Weights of a small image classifier.
Model: 2.24M parameters, arch vit, norm rmsnorm, activation swiglu, patch size [6, 6], layers 8, width 128.
Training: 33300 steps, batches of 384, held-out accuracy 28%.
Data: 123503 training examples, 103.5 epochs.
Rows from block 3 of a small image classifier, named by matrix and row number. Rows with one number belong to one neuron. Each number is 128 + 32 x the weight over its row's rms, rounded and kept within 0 to 255. All counts start at 0. Numbers have three digits each.
Before each neuron's rows are labels from the 100 images, of 14848, where the neuron reaches its largest size: "peak at" is the part of the image that holds the peak. Only what is clearly more common there than usual is listed. The data: crops of objects in photos (Visual Genome). In brackets: how many of the 100, against the usual share in percent.
# gate: MLP gate (model.blocks.3.mlp.gate.weight, 512x128), inputs 0-127
# fc1: MLP up (model.blocks.3.mlp.fc1.weight, 512x128), inputs 0-127
# fc2: MLP down (model.blocks.3.mlp.fc2.weight, 128x512, transposed), outputs 0-127

peak at: top left (41 vs 14.1); top right (37 vs 14.1)
gate.365:117124137119011128107140169119107114119119080121043069113124145143092078124138150111151146150099097128205127172102108166125090078169135150182091136119173109122141088164166143127118057144092073085143162152131206081136179137084096129168100128115150115109128117127109160120104072146143147148134125133039090142122103129102134146104137090134096147128090184175123085119139106123169115141137
fc1.365:151170091140144065126187149158103147064109077113112099112149112132119116136101122151206115131148126076140156109125125119152099102121175174140197185181176172096113109125120130122125120142136197159140133148095133115189119154119121174136097068048109164178129106139121124064105045156146091127172113144176127154114118117109117112100078157124133128146177130082113085151108092094057126158158
fc2.365:109137170123111161082169121082153077085103125140128058094121111189137158125132192139165168133072170104177160125127116074155145079108151148144135158156134169164079175126089085115103153098091152105121108153077104155104112099133101123128150141149130132147099111157126096157159093117189167119129144149117176080083094087086131069123136157126177078113134072119175147119037123111077092150176

peak at: middle left (27 vs 9.4)
gate.370:092121092126155154096134139132080130130149130119182161116127150110120153097130107088070126086134104114133190177147146136110059110122111124125176053121157135166133110130204153153075077182134104159143131129167159159112110127149113154118066148100167152134080138181185040112140173144128148149155100128139067116172123113117085178063121136123122154199121121087159110120126116137187185077107
fc1.370:161175101210114163170138182084118120200109109133091081153143116057124158113089113133132140113124159123049101169153105138147140082159147100151125116180085175148122143094158102151169095140126124142103064159186139102113142152061092183134134125132111187154113161171072126148079105127139116171170128098164152141099146162086094134129087171146160119132099130107158057133098137136188110130113
fc2.370:144115114069092179161141110182122170095151100131173150151068144180143091155193059113133139122145082125161132093127154105134151170107104098121122164125112119122111157163057140085182135077166140097120179088111165133126153092155163087169129086109100095137224117089120131123121113142106121085085164136133136119096085091157154051138144096092132158095111109171145172153103116085073111163142

peak at: top centre (28 vs 9.4)
gate.139:130153171125075095129164116155105196143066091115185145144110124174191110123118100122112125134139134184111126168078103119136145102057153087164101150104092147168100103111157115103155134152105173116086142090152089077158168124096140173094128130130105127127143165129150141120156103120103094096054113132113118083093120185196119134086112091173146196155102136141085099074027115140089113147122
fc1.139:147157183161163132179116093098157117097136122094148137116118141153115190143136115164172156144113104131094098107122117079066148145123135172173084144120119135149132124085116152184125121122139047122102163106113144191100160084155063135157070159161132175146137124130122087139143100160112135094176082121062118143096158026102127128115169122086098153131134131107136180137052121116156219151123
fc2.139:120145074099103135110153144130136160095143081108132116102110096087115177113151167077079140158086105108156110103196147182155113127127123106130131097180102125146129119145181100099119114129129162094115142142079222150195183172187134084117071078146120163072178173117116145100100118119129176201072095110198116078131107120111111139180120149157146108122102123112112122075129166105108083142107

peak at: bottom left (47 vs 14.1)
gate.320:094102155143133173076197141174127114150130162166130108157145163146147108190129112147168153125113060116144081094132097133094061196095188133066125113135108148120145142138115090140088131103174124085043171165073144145131124164139155136115173152117137083134122105166107155153139122123131193100134163083207116097083126128153127168113140095085084166126155071120152111136079133099086129164168
fc1.320:138125107142137148158138122151102134066172081164181178121104114091108124154180102132183129173118120150137140096185116084121140068090098140111127196205098116104130136144122132166163178122109125117112076152164093133145122133147181138150153072136185129114147084053120144100174095138168153088091093062109168101149139148084102143131182074136125122122118063187076175079133150150131132118142
fc2.320:106141133128161106168100095103124109182140132084099157168150132126158181102112100111044131092096146101085168141073162152065124158197117075159136113090147118143170090099175147148136156152167130126172124123101111154173086081093059118118088164118098089166116158170164124129106149129119062130161126159101091185147187122123152168113070162175105138142146174116170116145134127057134165125126

peak at: bottom left (48 vs 14.1)
gate.435:210160094127098164072095172164152170123149145119141172099125137135136114159129148226134165119073156135049121117133107149141117099153044115146163156106133177133117110147156139084118190113128117136098121133113108092118157155154118137148089132121137141095112133090130093173101052081096132080105095082180116100117121116131111063129182110083137102134099123173113217100148099157111163098132
fc1.435:162136065137097181111110122152127165126147161125132140151135152098097103173083060173117138131117173104112138113168147107098087125200126101173155155088076220118103076118142095073054112174189118079115109113118117104113150173107139100175142135087160122116105123109100088137178102091139161149094186056191130106114157110140159106126146145079090097174092140149158157128132122149124160122154
fc2.435:090122206127153096185105113120118093136120111122081183123134043150168138082191093193122156127117111173173151139066111130129162132091092182131080131160183063106120132120098146089180173082098115119195139136111092126145164079152120109104149188142120144123141144142156183099107162151115105105169111180097099119146087144124112149130081122204139091125146116104130081163114146144124159137102

peak at: bottom centre (38 vs 9.4)
gate.96:146144170130157158123112118131142114140175162146133151156130100110046129089084141131164110130081143117185122077088132138128118110157107104129113086137141077124097111102137078138159131097144146090117194119087136079157135138121126151147174128119168200148144116088071099144207138136159096168122171135090112094196091127200133077120099129163103083115150129098084160082150110096207082079184
fc1.96:117128145175103131109164163105097078183126114129232131177141126195170180116144151137100094141108140109149108110090125138152137120076113175160152116144123168121043124115129136231072156112172151109138134118164102078134141158071160189103140093148126171128087099118091088100109098107118101083094200140103141114169146155162134154114124126169145110142120123094161172116145146170123074111141
fc2.96:177120128082156143121142136132164165079124067151074126106110120142086138109084134112156176088114163148137103094148121084126098108115099147135097100077132110070164132053156099138156151137135103142142160138075118102122081182083108136050157184113176119115169128127138184112157122113133071116117161117102141101075083041212107132143127160122086143117098125188146084103161082135134106075135

peak at: top centre (36 vs 9.4)
gate.493:140093146122056141147098147132172158070113115150184132133099124124129120055083089080149105104109150185153095102105079126171082123097110095100166104100138108076134125079166164123115179121109112138154096171132117108107177139123078100081078125146124150153147171129130093156157098162139105134107212100093159165115119122130084140118129066094109145173143165092068111214090151089126148084099
fc1.493:128091125126071150168069120130132154164166148153147143138091117101195152112145137151104143130132078138136133098096087094112144163088115131145128124207133103087151104071157153131115102159139092097119121189040150123131100142083130146159150109169168173097144140157115088153126101109121044132143134126096119092164136099143135127115155084048132130172100168018147126101091093073108157126177
fc2.493:192125102153160143095130123130200061140147114114131162130182144161135185087121122146122160167150083115170114100135093133168105161138161183123151119176153132184153110107114061165104122125098094105117120082128072132130103109131157114118105150109114125196087135068127128120117159135178151174180095097173155148119119133060087125167170166153116140113167117220143126139134159126068065072118

peak at: bottom centre (62 vs 9.4)
gate.405:129136178113123124141210136158087081117052189115074132100163124089158166117110101105141145133139178142094149100121069125140119129118173131160060125161093064155101126140113155129113114105119099162144100116083197099134160164069121122130130122134085124142052166106176064143170093097097151138114075128139188106105120169130149137109168119122122044122106105099143134130112182128177141071121
fc1.405:120158142131107181149168138113096115169135106095124123167123121074138079175090111156148148160144112122086124107134088155111200108102114107175181155089130210135191108125156149163158145096093151117116141154195212143139120131148092158122142147164185148122173128180129166143066161141157134101113081176082111179110165090125078093155088160108096157121102160132102196137144184090141130137138
fc2.405:107113120162182096142099137129112155109127147129116164127225094163084145131160095154148092132118140082170110196119133120095118118118128095064143121212156125101110110139129178154101139170189112089103114126113129121147179142145146121066059083111106127116121147086132113123240097133129123096101149127145133154156115128118099126189167143131105122107060084167149113117214140107130073160103

peak at: top right (46 vs 14.1); top left (46 vs 14.1)
gate.157:100146110080117222115111114152146162148148113132125064132112100091098138171185100119115204057122136155144143139107148153163100150142088170107119110124086131157084131088179100149130087155134131157144130138065099138097106139129153172153120099140170117197094103115107123122128112161110105143056153162114138110066140089090137181151072132162079142081108112152096220120132107081082105167138
fc1.157:128154063124143146167133126144173145122090122101153107159140159161105109077134103180058067119159145079140129086159143093115105179127113153145084116101109231108128099145128114155088144163088140109125142137069127195109111065121091136063072145152130117051112169162184143105105136135120104106082137121125172099087135038101129140093146147144174135123134128073112125117089142138091162114113
fc2.157:175143118144129201161176128159117173148123118158111119143151159099196164146135163193128088133120140126123087184128094135153204112091162116165116132084174014157148148111149079165108131149155109135148106110143172101143115157213089172166084161085179126163122111165141109125128080153098169107090172090144091096142120152130114140108138132120163161107153108140107076158168090117116139093113

peak at: bottom right (34 vs 14.1)
gate.420:117086138096145138172118110103178140130119170153156148161148138117083184117122043154175172076126154160170134167073124185102168061169130166098057159166126174161072148160133124172039130160155154115068131164180135116119132138171161137144144122084110171117102113145092169118100116130172115156139156177162099151132111113126144129119090120128150112127122150193106077140131152143071119165137
fc1.420:158152178121154044166121136102142143123179164121081130141138085117102128126121163137138128160165126128123151183163136143154131155160140130131184249162178116091116160120112137092115102159135192169114149170131142114078175154076094075124158037079089141122127098142130157150153130095147094125098170119146063150161080109121129171075096132159168133121183145145097118106145108133146105175126
fc2.420:100159126107156163165090174151173086189123091186151136127090212097099116102105120163122144103181122162158126139121099130117149132141132107135057153148136187140119108092107166121128169176140205148066104143098108113150124120139099136118142118192158062077141143114140122126125107158064128070115072113117110109120124101100116060099152100155100159098096117144155172134219122115177107137173

peak at: bottom centre (26 vs 9.4)
gate.30:064152166150098096175108105100064106062137118116147154134103147169068137151118158093053115145074146121113138180136117199088117125099139138117087127115091139091141062133088139082177089086116149100142143121113109083157111211134151153196111077124136092126129119114132098092150130130092071143157120142140092180141149088153083184084118129149102134101127089200103111105105107155143126081122
fc1.30:128150069143093200077138150102154157152201121143170119176114099146082180099156106149175089118140134061127158145136147123118140159120137143152171082162144153123135065084114192137161134115155114179161113124090165123136130112168184075115138092101106138134151116131082101130118132118226121175082138132126195135115167118120136138199160170111114092151147137116143101109096107139191151197111
fc2.30:098103146108170103149135062179186139101101113123111139044133154092168091176124141149101134151110129174077119115139099136139153110153145100117127212091157090132121177123124069126129100128090099106078119159187121161141109140086148149155200144197156121096067148119169096133129117147060117120139103164125095108153135112171112073106097065124139112099115112094104189110099167120099147070172

peak at: middle left (29 vs 9.4)
gate.384:180095063114127145131127053152146125142129113093101128147130102120115133080085073082147113163090105065152139111127076134170173194135109139062171125173137132058118156103176125098200150113139128115120108135092108088100112127114143088123143121141139140124143132154125114163163154139147113106142104097165115211184101168073114119078094105086113167128186059123191103119103178159150133098100
fc1.384:120160144104094097063131088102101181150197152117160117145181171072100098220134132138058142114086146154102159089087196141141136137106135105163100178103140129137151128162082157148147084118124130136130097119129089086156129180169093144131098123159131147124171163086163123127129096210086091114197095163086105153104119163143143064125134121047140113098091126116127092135139117142131111099103
fc2.384:145090138138116127233128108148130148051113113153143151109139035095161131053107056154185118209164090100189083136187066107118129158148091158154154107162111118092103164087154125074163090126116140136130138090104100103125137067097171097155165131142117105125126102108153104116162111108146140149117187097133121111111145150098170174125108138111107129144169099140117139160086131139155159118160

peak at: bottom centre (25 vs 9.4)
gate.446:090113151088105143128086119150134149099105114111118057040139114107091107108107180115104120131135137112076142163181112122123109092130110118085157141114118125140128163178175108181142146152164174153100163114120122081162156097088085145173123202107112123112201084156097097185107140155135068079103060087115131204128127131159117103192107150083156101131106114087174095118160117164155121086150
fc1.446:106085085148130120124151090100086106115108056128045112141110110094085139142126122133114087156121070146132136101073186116143139151118094162144111107091112142091176072156156147154168154150140131148146138104121125130113100154199185123111183114089132095165105116133075055191185132070097157162089079109137055133128159118080142151083148098177097152082179145086143130162120156109131139136116
fc2.446:141145163135147092117055164155119087148153132180165121118159104166094115125159103154150069096149170129124179141139069097167150074143097101177160107134073143109090159153127115174137119125117119140158136175162098127158069089081092114180099194128125151127204178135113141116122077133207132100169183170137149088136104124118149142129168130091121152103083133129144072124140117191130145056152

peak at: middle left (28 vs 9.4)
gate.273:167158105098160085115139164090061051157090067138101145081096122090117143177172099113124127123134059117163111148177192110112138114089188095097117115164169072155077090133135136124122112118165066150135139094116120115079113094114153153149125186099120183102123101100189098118093120069104130092189158136136149141110083128090154087141120155137119089080177159122114165165083128155106137131148
fc1.273:172119157091104134072122108121149119092111119153153159094175136057107116159106161062142127137153123173167077150120099188181140146174149115191123145091153159130077099102102155112153119123095120083121129205180158107113097089097167173126163117131192109080153097081199113078160100138117141148186064158135148098115103115131088152156122153170104117165118079102094143098167142117108151093136
fc2.273:129142133184115134144108088181154154112117123138150110141136152166094077078130126140193154114121114145143074039174124169143121146131113086167097113108161103145172130118157165201148143126141144135113182150086136173194103167143067110120100122109100116124184150125116114135046074132162100139093151132111103139098085052125134200084135100176174090163135115150112102173161089142155163159110

peak at: top left (53 vs 14.1)
gate.487:087102068115110158112153080138101087174095115115125090141136088139090142102117150162099159137169045092122091130090130115143153170094147158089185133113149125121131107142125102110078128159157109123149187158092106158112168099117084185104204118134162115136142120099127053196148104137076120157138153078154088070156124214087114100114124103159118159119173116081123175159120127103143109196125
fc1.487:133108141089157160107138143154127082154082102172137045111137145148175117211124144168180167162115198069122126069119124089127133121155107117120149166165114163156157154136113098146105128104127111132180101212098102087088155133126111161104150129153090101096153072164109165210158173163124115173073123128125150066145124169150121145100089104120141133077087131168141123136120084163113182112107
fc2.487:147104099168159125141112128108149119069121164094096139156143126084108151100110146143124164121156028138136163190178128132075103184075116106133094104119150091076152147108078127166143127111115098159115144077131161172124142080140167177144146164076124099136120127113140118098126103076109091086102124121106157167161090083154082094188162151135130148128117156071115112123049207159162164067133

peak at: middle left (41 vs 9.4); middle right (27 vs 9.4)
gate.379:174065102129136159141171124131137102125142044163138146087081155147141119148086161120195163161109133058152159118104133109058139099142156166123078162155062117144131100170117143150127153144132146093074156109132184110106172117077116158118130108132139105118130154127184165145086196107122128166118128179148103153080106117175098079109130146135138077140110186183165106140073132156142067153179
fc1.379:106108088148113091144088143104097110089123099146071187100119146124142145133199094092144142109189089146151156082137102131166127180159167105082176081100073113121112083136141114091200094079145130059135151118147169134086148182069121125115156099119111110101075100106173048125144135094143143168094087134075121111157166132130111116114150113127112179111145170129119129112166122100161163174057
fc2.379:136155116146138086090078137162141122173115159087060130147116182128199116101135149132150108093139117145134096035088100096102170133191124091109154112144137144109105128117142165085134140133140141116145167166124116045078155148153135111119156181149112111131104125159124109091120090167108129180152059132134123093139123108120121118149157181151171182157140141117220070113119096146138158050054

peak at: middle right (25 vs 9.4)
gate.462:144160138176143107166115120149125184106159135092177188151102145084151142106129135159118131115178140119183041178164114099153093117115126137143097117104127142134113095190048147099146106084102133108150150137157183129105127162107147088127200179119159138158147125140179167152025175070114132160139087101155133109169089119132119120091194095177151158135154143120139070107132150114130130181133
fc1.462:156176141117091134114089119114130158150154110103130138085125145141073199071122144145130064135145106157064133117149092182072121094081117107080102112060112138170183095139145158168101173093083157123127150092095134101119117104131154146155099208115100084154116077155144134112102100192126162114156191112124172099142133101151183105165109113135146070161124140150176056137092157118129138141185
fc2.462:106122126176112106127154130133093096109135104179109189087103122141171142144080192118145085132068118136141155131078136137184170081141117134102093114204121164108091109092164124145162113122130131122183099088170171133146176098162095124141122094097106117104099114136133056115111147154113058098116111148106143121092127190107055152226160102119118145096069177138098143136155143106153102072085

peak at: bottom centre (33 vs 9.4)
gate.472:153067140134103099140122150130121172104081131106167146130174128180100142138106137095123173138073130133139135085155087072119156123141191096127114121185123174085152117127081093129061171169146201146146146134121081125141109133126092141175131114130225183137148125148152181199107185120153124127115103121106106144118120130177112096086139076112162167090138118097190078123083118123174200137121
fc1.472:171137093119114142096133120120146116134104129091090118115155154093133090164148125086143094186058074145202143131110132175124159120177143126137140173142146164162169059134157094114135112100134123138154172108133185171156126106113189092100132126124082059112098121130120116065063221112136112138201167121166103140118122131114142162160155184124122067085167092159068135129092109138091144127160
fc2.472:125075175151105155170150147121126124079151116099120106205085094090130115109122109157081057112167163136092153148120124092161108108179145146167175141138134161092113154158110069116125116101104135108154165142107170141105157100073145113076179111090126151158076136135149095129116123148136161088110176133095153140138113163138158114225147143078123098137106142009112161113099165130101067106168

peak at: top right (60 vs 14.1)
gate.451:081102165095111110095072140132179111147132105102153098107140135070126140135143150107157131172107091123165132138123177138104152125107136114109076149078148151154094113071098142108131097140103119152160191157122164115234084124173074180122137119129143171171121109092219108175108121099126139162130177100081094111116176130123170128125156045101136140111157088189142132148112109133056128079104
fc1.451:070142094116171121129129161186135125134143113129117158060147098027137147130105180099138108119097105156196127153162116135117122088186125109093073096107088194151141093104197106100130091090114116154146100192127120093100126130095115102105148065114082137130154101076218118114092178103111151135132128151109175119159119144107143125042126121150131133143118096128181149174178138126112131126087
fc2.451:113133127177116128092148137126111179119154169106186146134129086124127054140122161112174082080197146093131134083142162114159119131126111121177105120096118117124166133062181080110102151124069103115132097124071125083145105152115149092084092137111128161139083087112073044186081097131109063121122150120077112131113108119102193136166149171106202113081146165146149156120131105106169163123092

peak at: bottom centre (32 vs 9.4)
gate.236:148093119163113145106076097169068090092083167072143107140145132153130166173156091153113108096154127140080125093169131150061127102165162133140126102137130123166160111187166114092117207121205113164168138131094093157144124082158150074114118146175138109144099120126179125066141132201133138145141093108146151041190190127081130087127116118145164135101106122137120106114156156114121068120098
fc1.236:147130126088066151112116101100166056158140109061144155155149114129133140122118174092088113150113171133154124122159126135170188137123126099091136128138098118124138125127130161142156118125136097139086125150192126115105155108140077141175157088130101086088089131142140103124104085165093148100093085103221154123102165200034214154099140099155097095096129127126151118078170102161055099127087
fc2.236:121139135145180157153165099179114126105133148144141114078130129055136125121135158073109108121131106106088116174105114168127085116100135128138098128098137093109156162061124103131131150124117089095185128128085100132093180169125135120136089164130123185158160094103104167107114156113102125188149148174044161163110091065182056110197135140039159107142131129127146173146081125107132051158145

peak at: top left (38 vs 14.1)
gate.98:105112055131079142108122105145204170114096148180140114154065064087114116131138110162157094152155120186108116169133127126167124053095110155140177142104115124110154141146153075161134148159130126119147116128121092114051117060170125103120150094146115147117136134116153131070149107147175106108159141149130139105097136134183102186081099095172110123099146165148058102149171058156204147112163
fc1.98:060180138159115131165112097179130130172103134060107175122175142125208184126122127123128135095128151140164107116109133117116151116111151125137144124148168032076083099094125095116159123174141111144110154162114094057169136129078194163154178130146130161089170056160057153146171107105157124083115142119180132134100102123148104156117115148123087145140095094081114114158139133150134184095086
fc2.98:092112150164151177123129136115111134169110172150120052148150103147138205176139133086145131067085119108154190121065138111126117108162146115178097158082109122058156111064136117163128060102180184100130113117092094170103108100083135139184123138121128154094105162100130140164153206105137118132127139134129122156111180144076155086137078138110117133166074148082114120106137114100064157073123

peak at: top right (65 vs 14.1)
gate.299:135123156156061165163087162076162178152152077083120189118155069100162139159139109140135118093167146047082147149102161128063104122108180168120163106172075100137113082138134174089123186154128152127099138172066153127132130077128120092094132131083189160170109064114124078155137132159146123155133110168105084134124144140121112140106108155130146163072162110156140139152163181120143172098134
fc1.299:092155077103136093140070151122130112118133148052076110118123114098148099190169179153094119075139101104102131119145136157119152152060154091146143060093137085121083139138077152142113138110105193063145122152152053123110080149092139107126166088088118145115140133110104128130160109075142145183083104126110128145120121117124106105135071110121137185112088101074150150112214093143101205150143
fc2.299:104103112125144114123168085117172151081139156172127203117123175168125141066105111150099119153097097182174146077114109111133155155162088080168072124102148139142106171106087064100075152112103158124178114176183120146150118156138144187163152151169100065101156177167131175085117136086118105106144095096173158120131136097117155128138158107065115153144080157119155112110079098116155193152088

peak at: middle right (45 vs 9.4)
gate.90:113124127101128151076162155137103160139123060113139154127146151127141160125063099150168077104180100155142099121105115053127173090149176158123131153110190136112121126155119158096115131085149118143161096176130151149096106110078169105210079132134125118181113086119116108189168126074115068140167124147049161192116125164094194078184106117126097113160137137183172141154153120102150139128133
fc1.90:157098115177149208099094078130101169140050152056172168164141091110115096139116138117112108117181144143127138101122147149127123152200159152110059123115176143134145124152116168154125087130111128171056092139060197127148119102122137126170109120134141112111110129099180154108079152201143077161151143116121114114101194108107090155121104082113175078117094165147134123149105150101154161168164
fc2.90:095118167083074066176137142143121116148198137162110146064125115180116164124089168108099104166111128122131160143133143127118139120076069085113128173103077137167157123095159103097153113148157148067182203138161160150094120162128139083107122141139102128076117149146115107109154102102093145085059143133165195184100084124139187153109148146174069125173159107111120127094108162117109101086079

peak at: bottom left (41 vs 14.1); bottom right (40 vs 14.1)
gate.156:092164159090183109088150122143131154062145170133161153195104173165120176105142086155121126091174152161151111133182105076141121123104110158128133124184103163124181066129135116164144123103116200173112115129149124128119104162166077121142156183101177113151152110136072164089071107061096100042108147161145105088146151139133069156128169132100130127099088116128132165092090065132140120114134
fc1.156:091069074153127106144131164116142127106046134121077126116151102082068128043078159059158174144171120151124130129129124106111120058124123169131151103132137126101102150108087149120182108116179144106155120107181107175135115189135115122101111085095141061082085100097122141082106119122111146142202131156133163065087106139135114117166147143153089090111082125136164142142109076177133189121113
fc2.156:125086160156096144127123049123095113090143156115157114177131148123091107167110081131089144097136126195092171160200199156128140085076075158132142145140106168108156076145154125086120112076183110134136130164107076134119118132088156138188097081098124163173103113071134153133073116178138096149140114126153083106148157161091119118156116062155171124134184168118143120164134187140150073114153

peak at: bottom left (43 vs 14.1)
gate.342:132118109180166198208124099110121072160111237146174177125121140134113066064142150122156117158118114156165086120107134126131147117149056097107132047138133176067114107174126158126153142138164150153146131117158109120099112134098124124130159126131113154176098109076081138138071163118143120133126080133158164168118126158099081139175120058097082143102114099132165158137144140111151111080083
fc1.342:117049111151160121050181147100123103137122165177117178111130089123078125137133080100125119123133178098126131140154071169171096088121176106124137121100112119032161132069116166171134088060070104119153125061179130078120115131145136087096132133120166122143152104078146105139160068113171117105120108157081135123116115097148124142072150094146122152110106163106119142117114077101158169085183
fc2.342:081148109110106164166031094161119126129121128123110135125111097096119145118124101140145127176099088140111083166151210108094132126170088129101092124162123134127139120099087134118147087159178149151185168172081143169137146098172084170172118087080100154107069120150125145119054123142095126096122098160192088071189124113111145131138152115090124140069134142069080087162088117119068134117095

peak at: middle left (30 vs 9.4)
gate.502:108089134141141139138136113163094176065142099153165103117124058083176095157144163129143118118121090095149137144147100137142139183105185100170176037123123143175150140105152091183175131143126125129095123101136087073160133122189141108079111118054177128149114104138146118165151177099124194091158087101151113158076128132165151075111083182133158138142132070100094113109134183135078152102110
fc1.502:172098117110101119124117137093151095104127152110129126111097187083111119110134171172095135077105124041105165123082072099135172206153092141172118152109102157085081108164083119092191149161143153097136128160135138145167124059119117124111159111189150195137137110097162117169088143164154134114078155147128146120159133112109116109124132108124176084114152162043106071153145160144183082167158
fc2.502:113085176108148118124159117183119124095105152160129134099174055119122161115121131124135190129081087166198125115142132197139105146140144129137142094162140130119146174064174130118071158102135120144084149113116190145179145166073130088138075135088110080192156141140065101109170135138140115162184023106176141085141111183125160118123122099136103084149154099150107162141114144124101094112156

peak at: bottom left (49 vs 14.1)
gate.408:136127122100130176135050063132119121103137179164149133113127120147092151108152093107076166113141105132066078082079133075131186108059088125140099075129112193144186164140130168089152122087137120142140167113092141152134198138142139066111146145167111146134118111064122113121113091125092125093161132167110088055110161135057103141122115147137099066093123150143107184147137070131154143149100
fc1.408:138082053106098137058194117131114080103139180155122108118108201127130152116104158117145125156135115108169063122108116133055133115150174106137137174133161102153144097131147100120150104173081133106103129078149067164109077160077125159136071120099181208089065171146097107131084156123114125161076081130123143125124138087123092103108101103156103193099143129106129168116181159097125141120123
fc2.408:139134165116125131160097076129083179150131153115142075114131093128086106138159124103087124111177137128092102060090176095069203084104087114106143076127086206149165118154114127158176124083135156181174177121073093082124086134130139063127133103156112108196157120108153147146129112144114129110176132096117114112159131144090112112105165173089141134102100098157102120148139041140165182164141

peak at: top left (43 vs 14.1)
gate.489:134178157097090136069151136207113129122071147130141098142142162108119132098168078180128082108109150128123137163188141094170189133098099163128123116161136138173142116097124122158140218157126096173108118088133085146151118169123132127113133129115073139174148128134097185118090116096179121129096109164080063068114122177125122156139188140128072165206166153142145143175134072111106082130139
fc1.489:137092141115119057113124158140182101142203072159097059148127138103111115179060091129075142106096173069096165166108072110128146110191128103109161118156137079127168196132119119125144150113138151129162086114110128134130100147126156195133083142168126147096127130138123093074137167104118100109071137161070170138104124128076191112142113146116070073138095132133120165136066168167121103125115
fc2.489:141073130135158138113133107183164166142106113160157151131116115148128118123137153126190127126149131170129062097142130149090108115131130131115056107137087148134108113095095217098170115139182195090086130097168130147107099102132152149146157103115067116156139178117144114114103089102163119125181125153131096114131132087088103236057202151191093161126172113151135161157153135072160150152159

peak at: middle left (40 vs 9.4)
gate.147:145103096090115128133096071070172119110163161139132107126131146131130121175094084137165108157084170117143108143136169162126102123193111096142122100101135148156141103038116128069107146227182127129112109087166083099143142109163107118167154104094116101125104094125157091151138062171193119049115129138179144121092085113099154104140149096072136164142118174162118162073128124152098112080091
fc1.147:170106104098109105130106136123065140121136149110080120111098147134184094150118114177113115130177126053119168110152173143146144136126115134172193129196110116134120102128149089099098118163159126154131153140137124150097132163097097162144132150141082097106139105045081050144130107093089184118116132033126126095115198101172110161114154112110120120172105217148126175112139185152089129110183
fc2.147:104168186159148159116110089164107089105097131161126157124136081130131128158154098159126100115059123179125099165071090092130162123133090105167090154099157192081079116090092157103124166046146115138148149069094152085147124124169152104102107171150175165111150095179133127077141148138077129092164164117136108108136058126125089115111143109149131063145140117166135037179122142132150139175103

peak at: bottom centre (34 vs 9.4)
gate.309:134169160127135149162158070178111122079134067114048136138133162130127107150166104078084111158123095133085124204098144130102145124118099155105142115159077160079116116111166106134108154069149155113111122139137075132132151097105099139184054159116143120147135102115078092100155114151171095104145137056195109104149093101123126122156147135183107122091099124104165023150182135160151115091097
fc1.309:090101153156112113143184152179101062079116105105093102183117176128188088127079105126103178146127099134085142134159170143096107121091145159114144143147117104079207100117104133138187205157177130091112142141119163114101125104129135109149123165163129121043163124101128111184093152106109088127095135103175083162104062143153096171074177128092136079156152120128114071152157129146117135093124
fc2.309:141113115152154128109096137078162135200104173242147076097155063090083190125144067086146198131137130143114114158111111125152128152205121076082102121083135110178055190186176147137060133113101096134119101134127117075141147147146109145107152098107151130180118118148145137124123057122129113164121123175090159154142139135150150109119096136146139133120095134153124131113101100130074108118114

peak at: middle right (27 vs 9.4)
gate.271:081140096104131134181095065129187167177143128096142106149091106170110119145155203126112101148117183037107153214079112130114131167106124121115081140166087052129150128119103117099173155104137159088132076109102135161128134186135193130106156103142134111088119155103121108074160108090130086160128142181112066087125089097187130117134139101127145130159101156144139129130114124167085133181105
fc1.271:128154128115147144133084118121115134099140136055132153123143154039132164123122121165165103097148113137104156136134131104084108082079120091104122110151146128141048111117136216105080129150093174080139099127119128126131136173117094132109145166123109151077098133128193149092093159091146147131145119182107058139159058079053129175133145152097101135179149100143076077162136125196133120092068
fc2.271:103146122136097141122144130150115177163155146121171143173128143109129097088143147114151143114071147125119102092109118094105137110131125127099093112135123154098112136177073101119072156065123139150133108089153076106126148161177174140053115182139167098142177214122093140146120111125162104168110188180122112078111199127145212084130198127123154136102117087073155188140113096052136131143162

peak at: top left (48 vs 14.1); top right (40 vs 14.1)
gate.348:145111129081074128061142150134175095104138097125095119142149118142148154087178189093144122091121090113133076167144100126136132060119142145126148143149108143106056090082123126067127146145107088153076176177116173124131072159145186125191139110192100129154120110104091121075109116088102109146161097193151159149142107138136143170099164157142082094138128134193173131123120038132117076111128
fc1.348:127126159149106150207143135097157170121077148098105123175097104172166169103169166155115102118093091159116119140078086097158103123078116116093158148092094141067220163086124090168118142135108160124157141129119096099099106165069150115127146068081103100082107059112098149136112108098100122112153214119150098193113095111189105143165128149175137129099068145143098138095115111131151120118118
fc2.348:114169135123074043163098106123095180136111125104128115131121114129123169174073129125115112175132134091145144211093138156174151155141149106181115107167087033118186119180077113193157166171155166110147157156130148146066129109132125124108153084137108072151155103107167110148111142133158090142105171125107149080118092111096132133073055194154129136103140115115157140157122097166134118087152